config.toml
inner_norm = false
layers = 6
optimizer = "soap"
max_precond_dim = 1536
warmup_steps = 1240
Rows from block 3 of a small image classifier, named by matrix and row number. Rows with one number within an expert belong to one neuron, the router's apart. Each number is 500 + 50 x the weight over its row's rms, rounded and kept within 0 to 999. All counts start at 0. Numbers have three digits each. After the name is the row's rms in percent of the matrix's.
Before each expert's rows are labels from the 100 images, of 14848, where the router gives the expert most weight on average: "responds to" is what is common among them. Only what is clearly more common there than usual is listed. The data: microscope photos of single blood and bone marrow cells. In brackets: how many of the 100.
# router: router (model.blocks.3.mlp.router.weight, 16x256, trained with AdamW), inputs 192-255
# gate: expert gate (model.blocks.3.mlp.gate, 16x64x256), inputs 192-255
# up: expert up (model.blocks.3.mlp.up, 16x64x256), inputs 192-255
# down: expert down (model.blocks.3.mlp.down, 16x256x64, transposed), outputs 192-255

# expert 2
responds to: smear: peripheral blood (43)
router.2 086:534432547499560467367466493515459511530535482456474608509549441556532548447622462460570486501561520402512538538493483492481441546414515416451476584534470504464585467469480490562524527507517557
gate.0 094:511568475510557483615556488510536486539479477504538457467490521588475533615519492489576429486464622508453496460443485444491452537476555513516455567495471522523530604559399455573533461564501579
up.0 102:556456503507531496462510505474567573488559472481407484588536584474538570462504457426521445501504580516475533539544534597405457533483503499521561463564423493504449438554418573508465473516504436
down.0 105:504503531467566473540429519542521451485521501518502541525406515465420513555436440468448485449439458477526494461528379397476430487415517493398529459452573535435566428496566379517499537510562493
gate.1 100:469451592461473464519516503453524501549443406473490471477479472581465480532528449511394501543524484476528491500546539441618604581513486539535515503478509465494503516530461418463434595458462467
up.1 095:454497577452542453559499577456567439500497467509552430454515414376507609465504505429481567525476561518492544475556561457495689554468529462439564465490495522587457467468542457514493501567559496
down.1 103:475499504471640475498531486427486546487575531458442505463467461527501482550593427532511517456452459512558410498494526458496465437548518494462452495506554503514559480525548478453498569516520520
gate.2 108:447523577518476564477489522544574555526450587468528497504430424469518562511524456456524513511558491445445531598541440416480503451408396529472455478559535402599545487468574489628462542593526501
up.2 103:452488416489464453512452435512428484457526423552488399506425494490522550501489587460502422617479387602486434623508395546623512486527471495492513402541464545421486601513509521517533546493436479
down.2 104:488483538417482516527475542548364463513417511494524481535370477563454472510485552360522551530448574398490534512522584446554450453443486528540549568493441644523535436527459527546514469470511436
gate.3 100:536442519552454428496508473507491509566467494431487540529471499489447498487461442482503617486419428415480427536510576465583497577503508535505544490457539470464555410608412582434422465420371472
up.3 092:435511499448525460408463535472450483445479441392477522456449477512480411471462482460482469423508554481385497501543499455537504518592395499504520526473470405523523439480488614500491523486627545
down.3 097:474550493566471547498468438632531494490450448488466580460497460447420415524616489530472455508523488437523541524511413536505449536442477433540440478475546520410477494499489517411503475476470473
gate.4 102:493464509491514449466492498457479554419457518485547432557440513463529511479391449403472519484497473550579492495503501447577460602451598468527568520576436532552464409478507476499534500545546520
up.4 098:589453574472457475597461479496530510550579500407383562417502453553405490498505460561532575535411521588521444528495527524454486498502519476493475553560499485475516524515500434450431530484491548
down.4 105:541457538473486448486430603465536519454460427524481542475491443551530498567498443598431471450492547421537527489424425502515501567537492421482437463567447613542474516468436497519639481505486587
gate.5 104:472511518579525531492520460356526446574598507545488546561475570554464551505522362464483471523478483565507596599489496480580543419457439521549499558594574415533502576436527509461521481497540509
up.5 103:418533534462478496476504460487488414468504495525444582627502495472448565459415597472465512547538581404597538525506549534462493483593561504513479559482471540525432486529543482520501509543495585
down.5 100:495475598452573532526494461558507445532462392517566559464511474485509496485494545521461557554452433441473587431498562513522403500420434562496476525516496519513536525592444477411506532567439441
gate.6 097:501503578456489544412435459465495538503496540484557515511342427495487354503550620523517433429471567482544446447507454494445508479499525497576513458479468506582445471492524535409519431487505514
up.6 096:453437507575481519467516505582484515495475525541468505577510409589580469474507525556452385489488478435489455498438547453479616542502519545494457522469500532516539464554463506460507501520431497
down.6 101:494530475472521539555556423537536541469467522528482365519519472505581496506421580547537444470550536461480453463550468492447554482546426440481452540543448440498492520541496480493476384517449494
gate.7 098:476556505499476460486494442548433536452570616511472447469559478531436462475509485495562536553518382442484495507509506495451544517578468562402492496563531488481569407428521594505540451516559512
up.7 094:572543503526536484453516582448455576528512510463466417466451473489478412402521502454534481461489573354564534539485580522460486432566426532567467557510486429570466583521505565531520510523462502
down.7 102:440443541470522503549548513525539473499546497548481497471485516538507464524428488434501575463534550506565525465553482502496467499447439506455458499449452476367465412522462445513410418590583566
gate.8 090:589553526535433554432422506490605479553502511523550499597467460615591538486453554467435552585477464565535484479568496546421523576469500414485548527517536484427578523569522542517496484497511506
up.8 087:499486546463420511456442562506542485574576520486510471500519577480532552494521547469522522515455395452448570583478553525461620457555536491476395513553519513432510490503559531471460517484503513
down.8 095:412457507457561483603540566616494459521445499513522521520532471427518486523533563561484525442511482559544428384555500555410433576514460390523511585473520496535461509485482523523511535558434417
gate.9 106:487404472394599502487534508486486545477480479435427368436492523549454455418492578548560523457569454509542436488537488523502470420520478478565596563525518449552490507530556480485504483469498505
up.9 101:435505524471515463455490507546485497583529462458547466554532573451418511439615567505488498512570588475533507478469520544532443551528495520445524504523552525446472488545495505581568493458491479
down.9 100:431508585456467539580441533484499481466487476545604383475579530407512444494473518499561524500572419453583467495486503368519554486517494530546478475544528591494550523510379498588502506486530523

# expert 12
responds to: smear: peripheral blood (37)
router.12 087:493533389507513462448515548574448526533560489448588475472497604546585455513477445479505485498509568489534416598520576625459387498551481466492574414562459508533515539522528515387453559437363419
gate.0 096:574554454519491571483517538518404537472458481496486499505404477446609466510460476458574461521480498587580534463534531498521563485502594545452456468514540508504487473501536335487506504451519474
up.0 102:528529429483405578558415666530518473488505520534455436450487515463468513534519585561437411468411447517443533460438515484470476521486507520473472491402532501437480588566513529507482499532540446
down.0 097:428549601570506435576528563500468509491563490566565517479477604567461582524474440445447468472467475500476535448478443462531561467537523493485477503436544530494464564494443579490545551542405431
gate.1 100:511539488474578544483421551484554490541580571469526478505466473485447490523517500539457492495599400542558536530461507490541542481458483444553423487548517520507541464475597531433535491470537534
up.1 098:503528509521567458554518490449476549526530457452577547512462627435459404544517554513415583498551455541484505472606410595463508517528521380506482496490538467493559524554523493536477531490463509
down.1 099:485465336511505512481443497483491552484491493504539512420463510440553417490522491585610461539521594414588542496485468527490464454448515518500467509451460447460477457531557541492437503502458549
gate.2 098:462498575433500449536558534453535467536556527535548481434443449521571537522567452458421503583507546555439474445491559552590485519501455558458456569567558509512528457552507471408541513550526474
up.2 103:419548522495490528366498503527512473498497518456500456482480416524497498539469508613594447581539490451516558530550564570478404493490588455434483511564566601473489447489533420462420541504586470
down.2 097:478488443480498554552442523520566490493557419420503529514483442533561550492546489537542488494511507405530508426409453563473563536476560518352532445414615432545609418437538494544434405619480409
gate.3 107:503570483507464450555636374493532430460455474513405599520472506533525508522523552444494536597441419557435507481415489506525421481593454538453444452527414541448600541433530460541529526494501553
up.3 101:497545518437506504494525450577543418453530449487485445367493434487442505558484439397500454488530514458528424524511600422385411422566551439512482569444538478557474506562517471488493446543477437
down.3 103:603377480524452565453459467538498432461482439496479523452436449521438408536517412518584383581448569556535518459531530526399555536531497542479497504511454540415490575494507470584538545456504501
gate.4 094:560476535475521481503485532495612512567476443452521457569508623558510466510625416551464518518446526588523544515480530591585453474603457460591546384437438439454436451429521522543518422488481449
up.4 096:552535536457514513630507469482500424480529485491515524500511489566432482373438465494506503523502465529505508497577524433446481514498503584639540445499424532528530509514474527480515542482569453
down.4 108:533548536533493634536588489615555474457539484491417497513525539487539489454437559414527499402562494464513487459565575505510468480484538364516399493488450519474457489471421461528614450449498399
gate.5 097:526489555574471601499480510491515457547453382496406467392476482469457476494387563510549406556475569522501493556524510587404479508465493416537558538466551540360544491547525530566563538491494481
up.5 098:429392391503493480477503459384475519434483527500516403509514551552476446484476442465401424459551546563507456540563486508435466474563560493485504434577569518592504509468506486538421530511424508
down.5 105:446540473486421584455454485469553498611533515507468471547421493523414512583477500522480549519497532431598558543432488502579488534568541549446583559512492458461439490461496449508553518578526530
gate.6 101:505494392526400560484569485515493527444412445502477586485484473526549551505509465496451513570519415392463472470546576527520518541568439500555446531477468435456444453470509538595527413547509468
up.6 097:594408546477447406509415557462509540495538484437445490514526506588494492482505482503496529508486558620483493433530494538495460504474468456506461481556536592521519507511547454474413534555420521
down.6 097:441453437543427419443544441449604448531560530536478507497534429520522517527427503502541606554541516423552486456535437482522462447463466467569469490440649571573556591540470526425595472465470495
gate.7 101:447498442459494520517536523483566413562519542452617464535435480437466449574478505579424412538419585531510575520562467586464460550460586575507489507485501451506517560398462448537567426528446565
up.7 102:461499516462483526517490516453475626532470488526461493482519490455475384428505601518481508582494439491604414455477462409510523526420462493513467517504576489525420493483530488544520439464479519
down.7 100:530446458388564575456441405441507454521529530467478479531577642526631502478423454512504504532373497539457500486451516576480512495469523429474516526457435570469478539494570515515503506519464512
gate.8 097:455406520489554513452489499500426550565451502495511436441522481536505372458427548517438413524483519467524511490471511511448539495573540480473425425513478520520422528528578499474504493386508388
up.8 111:558478562503566458552469520436491500481545454458443507534451495527536522557472479524537484480495494469417507448472507603538508585494458544478424448452491557469589443489453506480558496511607449
down.8 103:452489594452561535518485488569502473509501461442473506453517517439507532449400426538485487409650557617485391494490551497467507472434567499458560592539483458515579450508511556567464446492483466
gate.9 096:501478537501448422578561466423560482448517515512521426486494452472515582541375613477397540491558449487559439459420484556446500452480593465480467578515538504534531436509444429507504491471430474
up.9 108:393440610521471490516467494520447524554463544444489477533511548452624505460486511461494508554563520517552496460372544524507473549603514531480435579495552460528603443515485528459506435525446530
down.9 099:412597495561466470474442530490593493546501554425522508467506489591424440454620409562569432479434383557488499617424507495528536514529484443550470534506511477493532570456523492496465430561606452

# expert 15
responds to: cell type: erythroblast (34)
router.15 093:604549442514530499595505481480501445576456544518506471582466572485545517414500479528494414441530422463507528499474480468345439583574570477439479496574426474469535428437459493421517579518588494
gate.0 097:561455456466512556604502491515402545547521505584586498487460463487474464456508617459590496488452497605524535519496415494477507433449471484551431430495451477521397508519439548456530556473538527
up.0 106:606407431441513468544489517591543490480516636456457510497543550588488497428466492489516434549478596437477574503506623545506365503524504510457490508471552521460468544578517498482504501443471594
down.0 105:456407414516529529480554498459486490455509547417484495459466492469479458536519530506539481469514516551476471424561606471471552554549492403568506419438502421517517358445579572491489546444529504
gate.1 112:537531487407391478516583550536543422522514457540551485597404450551568412511520531534449490496524412594557468454525451516547521511564466680470538445552467561596471568504514578432486491535541518
up.1 105:481593422445458468477567556418575429561488531480493496504401580486462467523440487458590507504446475491433574484399492489509484458466538468472441496524516516442482343570585515501528471456561483
down.1 103:512491525414500539478429445538568421438550512386499511483460491519498528473485508507471443502498470544464501517507526452482598524549553434492433454454473468439445536414502431465474455575519504
gate.2 097:483424451497581543612566442475476546548485404482485504511482524488439551609417530583501521512451536495430524500461505432493534486477408446452580567477449457470506541483487591483484576501493550
up.2 100:595454520558567392566541492546498484464584529470571472529518444418425498555540491456498473471532503472592520520472517615431440524504536543517467494502543475487519430549554441508495497508512516
down.2 096:494415412498493464528539532476436541487502438476402540537582469530362440505499513519468473471485512504557538470496512553574420454594539487581497423532502566529462520500534554505558524523450548
gate.3 101:559477503432365489457495491444451476525507511487461445540529486506431437525555504463530563494529484434426418487544431416530542545511539496423490498482429462582425523470427495598531556453578484
up.3 105:467552528502506454557448530603479505594472544589510577458443489461413563491566550459452541544525511463434479456476530468461575543520533533492581472514531541506474497421511587455442473500553475
down.3 107:517529510492489538500484553478548498520521464474505383511553544488417493390501518567470502645547504499474486549472479575472525441522509476480540470466417444352466500382470545464532493535446504
gate.4 099:477429565480553458484514515505458436441504604572515523429494556567506495559569541485408435412479509424571434562448516465493535440508535550491451543533557529514444498587571440565464397445546529
up.4 104:565470591595572412421546511481417522574594538460570529497542515496516445507483490539445516537428484458504405468545536484586422589454483504554607597527598426607516527487431525569595478551519481
down.4 098:541457478459552444606545514529494528564476556387500477465482497482444482444508627463536443455485473467546513515533516473599474573524474579436476428466532500570509472530639464446452607530445616
gate.5 097:481383421509482527542523553491477497473512473535536501500560543550492554476528437436390431536581458576545499516459533480524599511528537582499542428550451504567499524491478521454414509471464494
up.5 098:502464465501457494577545603498471513532576454524580542475547520508444382498439486507442496445384446561489436554479529541453481461478322450424527555430461457532456491482424459567538511584530549
down.5 099:578457518502515513463523485534519513555604464490499467556537465451520521558427493455482570457618614617494501449471552466510464460575557471499555588486509572576422468383551416551547480464496504
gate.6 098:484438570481631510592470528481467434366444489495487546422474454482485522469517539525578490478532568477459513477451476471520581479479570528492483456548548443580466481482553474544412506446499457
up.6 100:565523539480486505524576495499479537572536425577457507555503533485426527511478537539493562585513465540531491499488507553459532482534443425434550538431457470454466571558419422481468493511470509
down.6 100:543535524478509491530491503507434489543517466438461477463578561606483551448558521521431505516499469494444515573509462467484479473523557429494422555397488428484523584534470428432505452599491438
gate.7 099:438454578472522516513564496524540501504516592540542520519478539513475519543531497555482502496483563538441512564516480537502604563509491561412444446479552558441517525501541530531478591526399545
up.7 096:450572584546538508510527473450538434550464520516618521481536437539569411533457481587479478504540532446526535525476591510519484497435571556582495517475491527553533444424493521485532482523515445
down.7 101:485515506573541462528613511509509441513511465487560418562561482529504497406466546558486541534580455524548484550511569523509589599592506487513472540527599516476532520526535535524517530504442457
gate.8 093:570603542481543541454544529487571674524497585487501569536474615455559566490502506528511558552532412576555490576506443506363519376457473547456355564555437508509487519484397480520451481453532456
up.8 103:546441529489460451422459439565436547521544538517381503546514462526481535509424497450542511530451457539501443516418554480507515490535521483423505434472482426487453535509495484631446519499465426
down.8 099:480541381441448512501442454480420464440386486526471577499452452455493499539457585512585493502546498521530516552543441527555493546539473459504500482507494537500449445469436621442497518519485553
gate.9 094:382458506545522493449505603521525484456542412451550411497532424505580512478500511502488509508548475507496502500450512549483553435545393510504600525509553523405547511469514490498475546508486520
up.9 104:483545507481563430436461561410478564507470451539444429509425513482499563467596434464488474501455497552515539415457550517485469531482535591362550457527526559541579540502469458567462520591467446
down.9 108:428457564409534421522515506525520448522558471521464494571568353468522543522574559579494492549532508490530429521452509472557494515496495504518493405567480559527518544547525483438597468527460589

# expert 6
responds to: cell type: artefact (33)
router.6 123:454457465458565506496460437435479510534512467476603510565421498517485508524468543427535507530422515555439515483492542396446571412479415518511504610419578520463455433521419436530430465558448493
gate.0 097:422531490482520438495599567457474527517488517523568445444554475421510455424402457433463437506539478477494517532492539420604500478519449517502536509509476482569456501620502569488514539441529430
up.0 099:586488436548496433489512455500477482508497596461517500556540583436572590559482530509516584492554489453362636510535586489535488496528509590424545520562596475544471389525449463517486530592431480
down.0 102:428491551490456434451544424427447470607522558501547552513550578519555612472423504549461443580499415460522536479440536537459477375483425528504517572442519528485444498590496619511452543470486510
gate.1 101:313472490540461518487534454428525504522441517478539503485519513543546477516534532503479481530492424485523506480548549482578521485397499609574472524492544479538503453446533474509523493457484493
up.1 091:549562521460532457483583581486482526527503560486496452405480526392601516497450427507578499588498509525528502544495547506526597530423540366406516497516459466437507399486502536491510585492540459
down.1 087:606464455514421563465505408552474449520404597481557555547501484561523542478545585481443527539518497396490546452430383454481547540573464515495460535523522511519557379587517569444523486564468466
gate.2 097:445505521448462514545496453479464492485489527455469531479505469473554478566488564515539573524511523480431479538497342425480522521487554495509495534557433461414453540463482482501514526493547534
up.2 097:625483515548510527509562437490553448443503535476449615512415541414465499474553579460447495536511516520520360456504484477515551502498462504582530545482462446531517543415476525453554506538606489
down.2 104:467561398371426471590468576507536520556532468536595624517367604531466501485533518438483490456474538485447453414485573454410550415486581433507445595525572464589481493479523397525525464532506467
gate.3 095:487478568569506534582479540521480543464415524509587528494455439450527529475606458537345602561443450497547495453509524400454515426448452452570514453513481526498523481404507371392488456477527495
up.3 103:547562432520517594539451563556439392550506394598531500451516490492425548502499578489418482521514412571608515517566494514488532564424522476466509416557460426528500508438562515552493530609487457
down.3 105:533510540501522481560472498460561502517477466570559506415535558476501410507483623508482426623461456500480380516456537500402618556522523546450490541479479478476517528510486577559533540441530514
gate.4 095:412471547487556503507486495455508536531503522539521460415505472496456589470507479550524532464537555540568534472430458573555541485465559468445440492484483435490458468513459465453490524497446484
up.4 095:602505593509568571435553449538451457512489531426528518556456546517397493526457460462491487559494515540405496475457483510475452521544539541583505492556477449548536502447434502530544435494453498
down.4 093:428410510499425599510502509528539432423504512468415457450610507585403479537519431454496426529478546447504498614520437513505494488582492494470561461479463446515548554516486532472487469471525483
gate.5 102:513540474558548627455491589517482508452520640489464540432487490525449575461512452450425546478513513430462500528495594507488520550446548490514494450515460545491593550419470465479552498509505497
up.5 102:402467546456626552471539503529537534520436543579554429488568477460527490553564463590428526472439563609464485445537515477455463471500536493491493452539603441566453420350435441570612473496450520
down.5 104:520471615495503522450438518510451551430490455502427482583453524619496573458502538498495526416476466453563470537493479607573493509521544553523482498506459482515491501482508495518520418509436558
gate.6 096:489493512422496532505529432481457546510423585555600463549531448440500476369517461487443431477545416534591529417469542483474547536469479506511475515465525477428443471575532478484503485491482420
up.6 103:506532506456492525558469454388520447495504554496557497406621512496446507562526560525526494542479516554471446439501567452470562559545511457513557542562519539574545579521536510470503397529515556
down.6 104:477451526475446444356560492446520497466466528491489635602488496522575490528420567434470549581439505518423505550479551516575493543494483433498496524553463441464538503508443391469496566510533414
gate.7 104:418514468525437448517526433410566420518573392551546494551584423517477566544501472448389462481535487529496591561545503536540424483414552582523581556521482515460536454436423517463541533480483530
up.7 103:602498575456481532560564545440549466374467525578489460597490577444553473498470424467525470519511497452511558530492464545564541518457505444520494478444610589488570365616500540524494440374563549
down.7 104:549573509492454562448503497513585517476514526446476526507575467588491488464509468448453619468503603564606495475505495533553570426525454485552522486570527536482545506453470494507482581477539447
gate.8 102:492457589474486509511539571497557462527468577476468412551486573594552481494529433482533384569578500520442546484494404509531471398399541530513499531464505621539520543525548554484477552577558492
up.8 097:538381463489504493623432517489581560481441477492425512404518550528525451472457481374526501560515495480493514488506543488582583458508387432454474539454440463533403506492532504452474438507472461
down.8 103:615492408484556607520553510518480563531524477491550462441527548521378503451536428457450447450508596422462519436517469412523509527469464432486466452529454573468550510605473546434458525388528482
gate.9 101:518498527585477397495513515479500400514475458544505517517543502542552571501520546531569514496565462564497503409482477579582445537528493457521466501475530491539649572493433536520489476421553461
up.9 099:490560530507442521492534522595523494555487508499515433474462457489563492483491584574560481505487500574456469495484457527501499449383507459529471503548443528561527523551430606491485524548523518
down.9 105:608501420465599486609441542449565520548536442459479512510535437528540505397514442597445419408537425488506446494463430464572489535423495498538542507379503444455504492422455559438481577502574404

# expert 5
responds to: cell type: lymphocyte (38)
router.5 093:444521497406537428482372494520461459482478533569530488435516506409575541439503425462559531588490461473434566489431499473456419519551449479489506472488517497490513503547607543550482526456551507
gate.0 093:436513560460500547526413456552511480535470574449459550475530558460581573479495535610507412550469506463486478485512527501471480536637477562432412487455490448524545430560499515512455504523538516
up.0 098:535501440478539387519498496561534559545568477510510507514513420570507562433515532544441523523521522579530411505467478488359518523443514516521583552530497547484494444518537503554462406503491504
down.0 097:466514497518565486549523462517523499469551523533532480497509522498503518560481537544490462472528486559440512548509495530505446535389456504476415530489512525380430594509518539465430569562484455
gate.1 100:445539589569527453504410476481554405529474516543447520372444472449506493503568472459530560534566474423551494397497470547531489554497521479446550548471545512492537596542569524590511560548446408
up.1 098:514433431543451536453472432532470508544468476569418555460522451492479559557478520472480470425484462478507412518519456424524560435450499501633523487573522399550493542363481437485597512483383436
down.1 106:444561431504495512465541585557426515422513500615530600595576572558478584457521440461438437477514560551477525444522553417506542623486501558485434530492521470445578489498463516423477603471509530
gate.2 099:505576493519577446445508600431531465561540554542439464503453466525467543454486467510609538501558590498505477497519609469520406521489513491540630475526488576479558439446441422485490553493554441
up.2 099:408508504478475505533495561472559593455562487438431401491588401519581451552440494518510483522450509562530443502437548350492533491538476560598518493474450363456490537442461496560528509463535434
down.2 095:512470561550498454497569585536488430501434508554649526510448482408486458474509461501462447519530401529408513510518514457423492452558468587429517586521455475567603545491435410556554351564475496
gate.3 113:484513524563451519503466473448524403509503439484521455427492425520523482479476489438466456421461448435454557446460433517502516510483497465565473596496575514483438502481569375490539480516497498
up.3 102:533455449455434520387569506520499554557465490473497498531543414556506420472463546550542536518451484463531479529517553522461486557487438548491527532457455527460516532528466599517560572518534601
down.3 102:564509527492532569538526543512415492452482515502593529560441475530457591606475444547410558455526476505444463469476402573461539462606511466473482570475536549555497495516435498536588520429540430
gate.4 094:505441489485503487553530461557485485427505452510539544467507502361449472561466576497436512513455562461457512558466517491548435545504510586489515430619518458532526544522554452480536504420493534
up.4 104:466473536552487498547546519461473490476535485550556490504513526537469506528431552554532404457446524478442500493474639573473475475541447572522460482517582559489532478413503488502453513599522513
down.4 105:535524507459520506489500547433477354380386485479470450576535468566511457524460541476512505471566469616544476531450508514553490463467494446510530404459479478564451532440537528573490552447481514
gate.5 100:559439561457462570467596540477551615429459516428474547553484560521385472492548507626467514490476474500458503486631543530482488378504515577476454520467556538570444450537416577535471499519586476
up.5 096:466634502558511481487500509462446421511531448508516459526378485527475510457591550472522489441478460537509486504486520454410557486489516508528406489447565502569507545532526461517464435409554473
down.5 099:461434516533493375437514487486525466547529511444531579514529578505530552434536561556588485555589447534539383501469525512518583400481473500515597570488396548515577570518478554542551443500426441
gate.6 095:596530502414558436546536550481535553505567492533524499463501501527553429554502468576518471509424482498443531527506553465514515558482583539557495483497490461404521493595453485422477484469531533
up.6 099:587525552477518509455460534451399503419459417549554478499452466481581615525472543519411515476528459442464580431438567566511521527526504510426497530484545578540554412470512477532517444467540533
down.6 106:487489591476463562463482558440415538494536581516506525532497571534479547531490572499544458518463554572523543487404519544551577490487475463464530439478528599470486425570527534536482509498471463
gate.7 104:571482551506471415500522516535453531543517485469571561530522493472531513480559510484435420489522465466563447489542473528508458446524453595507505539514564544416513419475486535471495521550528530
up.7 097:441432473535537510528514517498481488497518586483455510474502532508610483577401541511438483538548486385463463522460526515484491502541562378526617563505470450446479458442455490443518526553497545
down.7 104:517504493443517503515464505451503398458458528499500472564422613486487503433614492520470563506472541496506396412597443457510611546470578556664561588505425456501575414431462437553499564527545424
gate.8 096:468465505543531519556523572472506566517464488504509484528524517569422471541479542542524498544411533473399585554446502476417540603494445555359516464520526541543549525494522399562510479620532486
up.8 106:579477490420499537539437480516502540537520473454449587491575499509392522550425500432506464486482517536528510534555504489495445518497478439493492515462498565482514440469494554466555539559543466
down.8 100:485563532471424537528579522529495451491482443479514479414468525551451505515523486509491466467481461464391530511453618480473572551494413501456502476505458552460381515513501537443524531561556494
gate.9 101:488429409478571437492596523546466515512496529542427452472478487423487457505459480507508488450498545521487513503592427499531436468573540535548473606537504394423469457501538455490464459527525547
up.9 095:488488477434442526564559455564442561415495517505518527506492515521485545485460507500510436582622545531546510464536418451523484439565439530602540517552450476561619540553459461475536477516450511
down.9 100:501504448442500517476465471476466376490416576487535549506436550609529604472630581555453578542423536573390578504497587398524425564595519428538466507422515517491535469594511574497506478599531530

# expert 11
responds to: cell type: artefact (25)
router.11 093:430507489515506501466484517482468503553582408548510429476486590510429506489488470567538430540485469479518486576457430408527480532491578522512416531423421438529526445450395554499524431376486495
gate.0 103:620447545473519436471480539590526392431458459444490515590516574508538467524505474464522476516574578555538464528526429500548490447457497412524446453495464497494505509522568455540481578509599572
up.0 103:568450492446569500528582473525461562462524486495488514510554515454617595484575436513470551575495458529390500421503493559468517504495517532437564472502547434431477418554516456472510517520515508
down.0 095:531468456589415469446550368449516554548621448447482470482508530488550430526454495493485453470432448435537472463484424489513433504439597488491473543552418520377462504452510482455498558512576452
gate.1 093:458544457526581436498496509490444547520552471452493499466447517497474470522556518485408472557491444565535487435562512550493529568491536447536458467413397457496466493572462442556484550522513452
up.1 096:558541533480508491545503463527596543574383594464549447531522527504454599519450552573504555555432534525550552567519545511524468411623462469557490520527450517537432517548412519591561487526506484
down.1 101:552498469478466456494517502423526415518530500602458480490506448499549520432534523466471404470475624494442525523507588470556495440396502534527528483523475488406496502527497469524449521512539549
gate.2 096:490476528440563512450510539508452420459638550452587494580374443584440482468446504450449476493505526460467474541470483511471483475504455576481491524502510515508481472518479531494523558474509516
up.2 102:569491393475500507514489510521466596484489391516580531487540508473393520495460537531476421458555547503550410469508516498525450459547496453539544430468510549492586448415520485531490418461526470
down.2 098:488499454495536456517524399531537516443558467541405486622540571409443472456481439555535577571466493586344578460563423498521479545530551541454474527478482587403455421526547430565395470453565576
gate.3 099:503516475592580476521407560436480523609393399487555562539534505493490458340479524424502464395488464449476484519502387535427504473433523480535548548487502527502512510534639504515520504486452402
up.3 095:571559452452444486492446543486539446527516440551391399515586483472470481529397419538457484555450555536479496449569521454576478565530390491578523499436599477539525475463443575408464520571409552
down.3 099:446504547428462513503500545523454600508620546507500608548507438457465434477498465475561450417500553468544481574533545558573530548534439458509461539417496544449445580588560425565502536518538457
gate.4 097:468515488435584486566498493500465600468541467495562529460554538483541536515489648492441485537422469449523401553563439555584524552463439468508581492592434485469532543563530496460442455431455499
up.4 101:535504543401592449542461502598514506531513592464540479501522523524490590441404521537519572384390449488614445463520535470558448408505499491469463456494522579527466488521555501460539519531501540
down.4 101:523563449479548439498488436544519488504567505420490461515523476467488422571559520440563503520557494491538460479507455620527470459478460454521546533523487516468460574532476580518509618467499506
gate.5 099:502524486517551569463504431526466506528515464509491555485517524527533529536399451443573541546472645473453524488500548487502481445454452536473401573557467436540471567597429498540411594591516516
up.5 092:473425372557591529568519506482567538514492564463520575474465507504463511495535508524474518524456512465531484519531522531489461526525535494519555422479449560461520536537428633478553519497490505
down.5 096:516472549434500459542376433454475552486518551456568543623535490421468483545550491427568449509428454513497469454567498551459533560602546511430526450572637453484584564458382392461448391519529427
gate.6 104:518539533526475470543527484479441530526464610490605531516520546435526507533460371475579390482421475436600494524496380482552485528476390485446536425591454413508504427514436420559443526459504503
up.6 099:468441447495547479495507565456528523451567441393470457536540527540483468489517507588401530453476477462528457470507407469430526544521518461540573433483471527550571474546519531492516483529490524
down.6 100:515570514483515466575451423561525444503587586510553480522493471420499610491512507460576464507550475435483536541452360436538433464490458349546561482495495458479501576573459475504465482416503508
gate.7 104:629598540563456499460478524546483473439502492506546446482556417505414478557539527486496508492453456503551538562343508501461514522401525531437487525415457506417623410435602430473468611449434496
up.7 101:523558460485565407460398535464499468504522491455415420533482547501481484496449513373540476474473487547536497398497564472520538555563564470536452489412513570494520397492472488482508498427420564
down.7 102:446521464490517609552561544494531418542433422515518449418540458503468599511445516546484511563521505422474541455489512466524470440516464499537472508497450462507487417526477480446444454487365481
gate.8 100:533465492512492484398518510458481529553534491525466488445509436495544462570456494524491469447548447504569460524459548421493520526456538510521526461538505548439518458457481541431512492507449508
up.8 104:524535488577515576599492433546590458454623474500531530577594415472497525507598497540530502538506498494567487456512609440593453510581525418480490540579524545429536488548426561471500546510481480
down.8 101:476530514518606510425458515451440428460484508506413478497496443518533555496543496455492534513532489667506449509487465495565498510483457500489501435487450603445504527474514474477419442562532509
gate.9 104:397533516559458439460469474388472478355421442567475427541514485527557419513526533527471465573520442384526420414518467566441543546534473510473461448492483499509527458462524390531436464453457492
up.9 106:537546488493491563428501518572525419547521477431491614556502544415493500404546520522443440515525560589445461500638442504536447448468528525528549452490520492475507520445515498517499479587540662
down.9 101:459518523548488508474555431441555493443518508561519481517488536427488434583446422528522462561426597518396523486454593560473442426551393427546513486559541543541564474495537551451550515487532549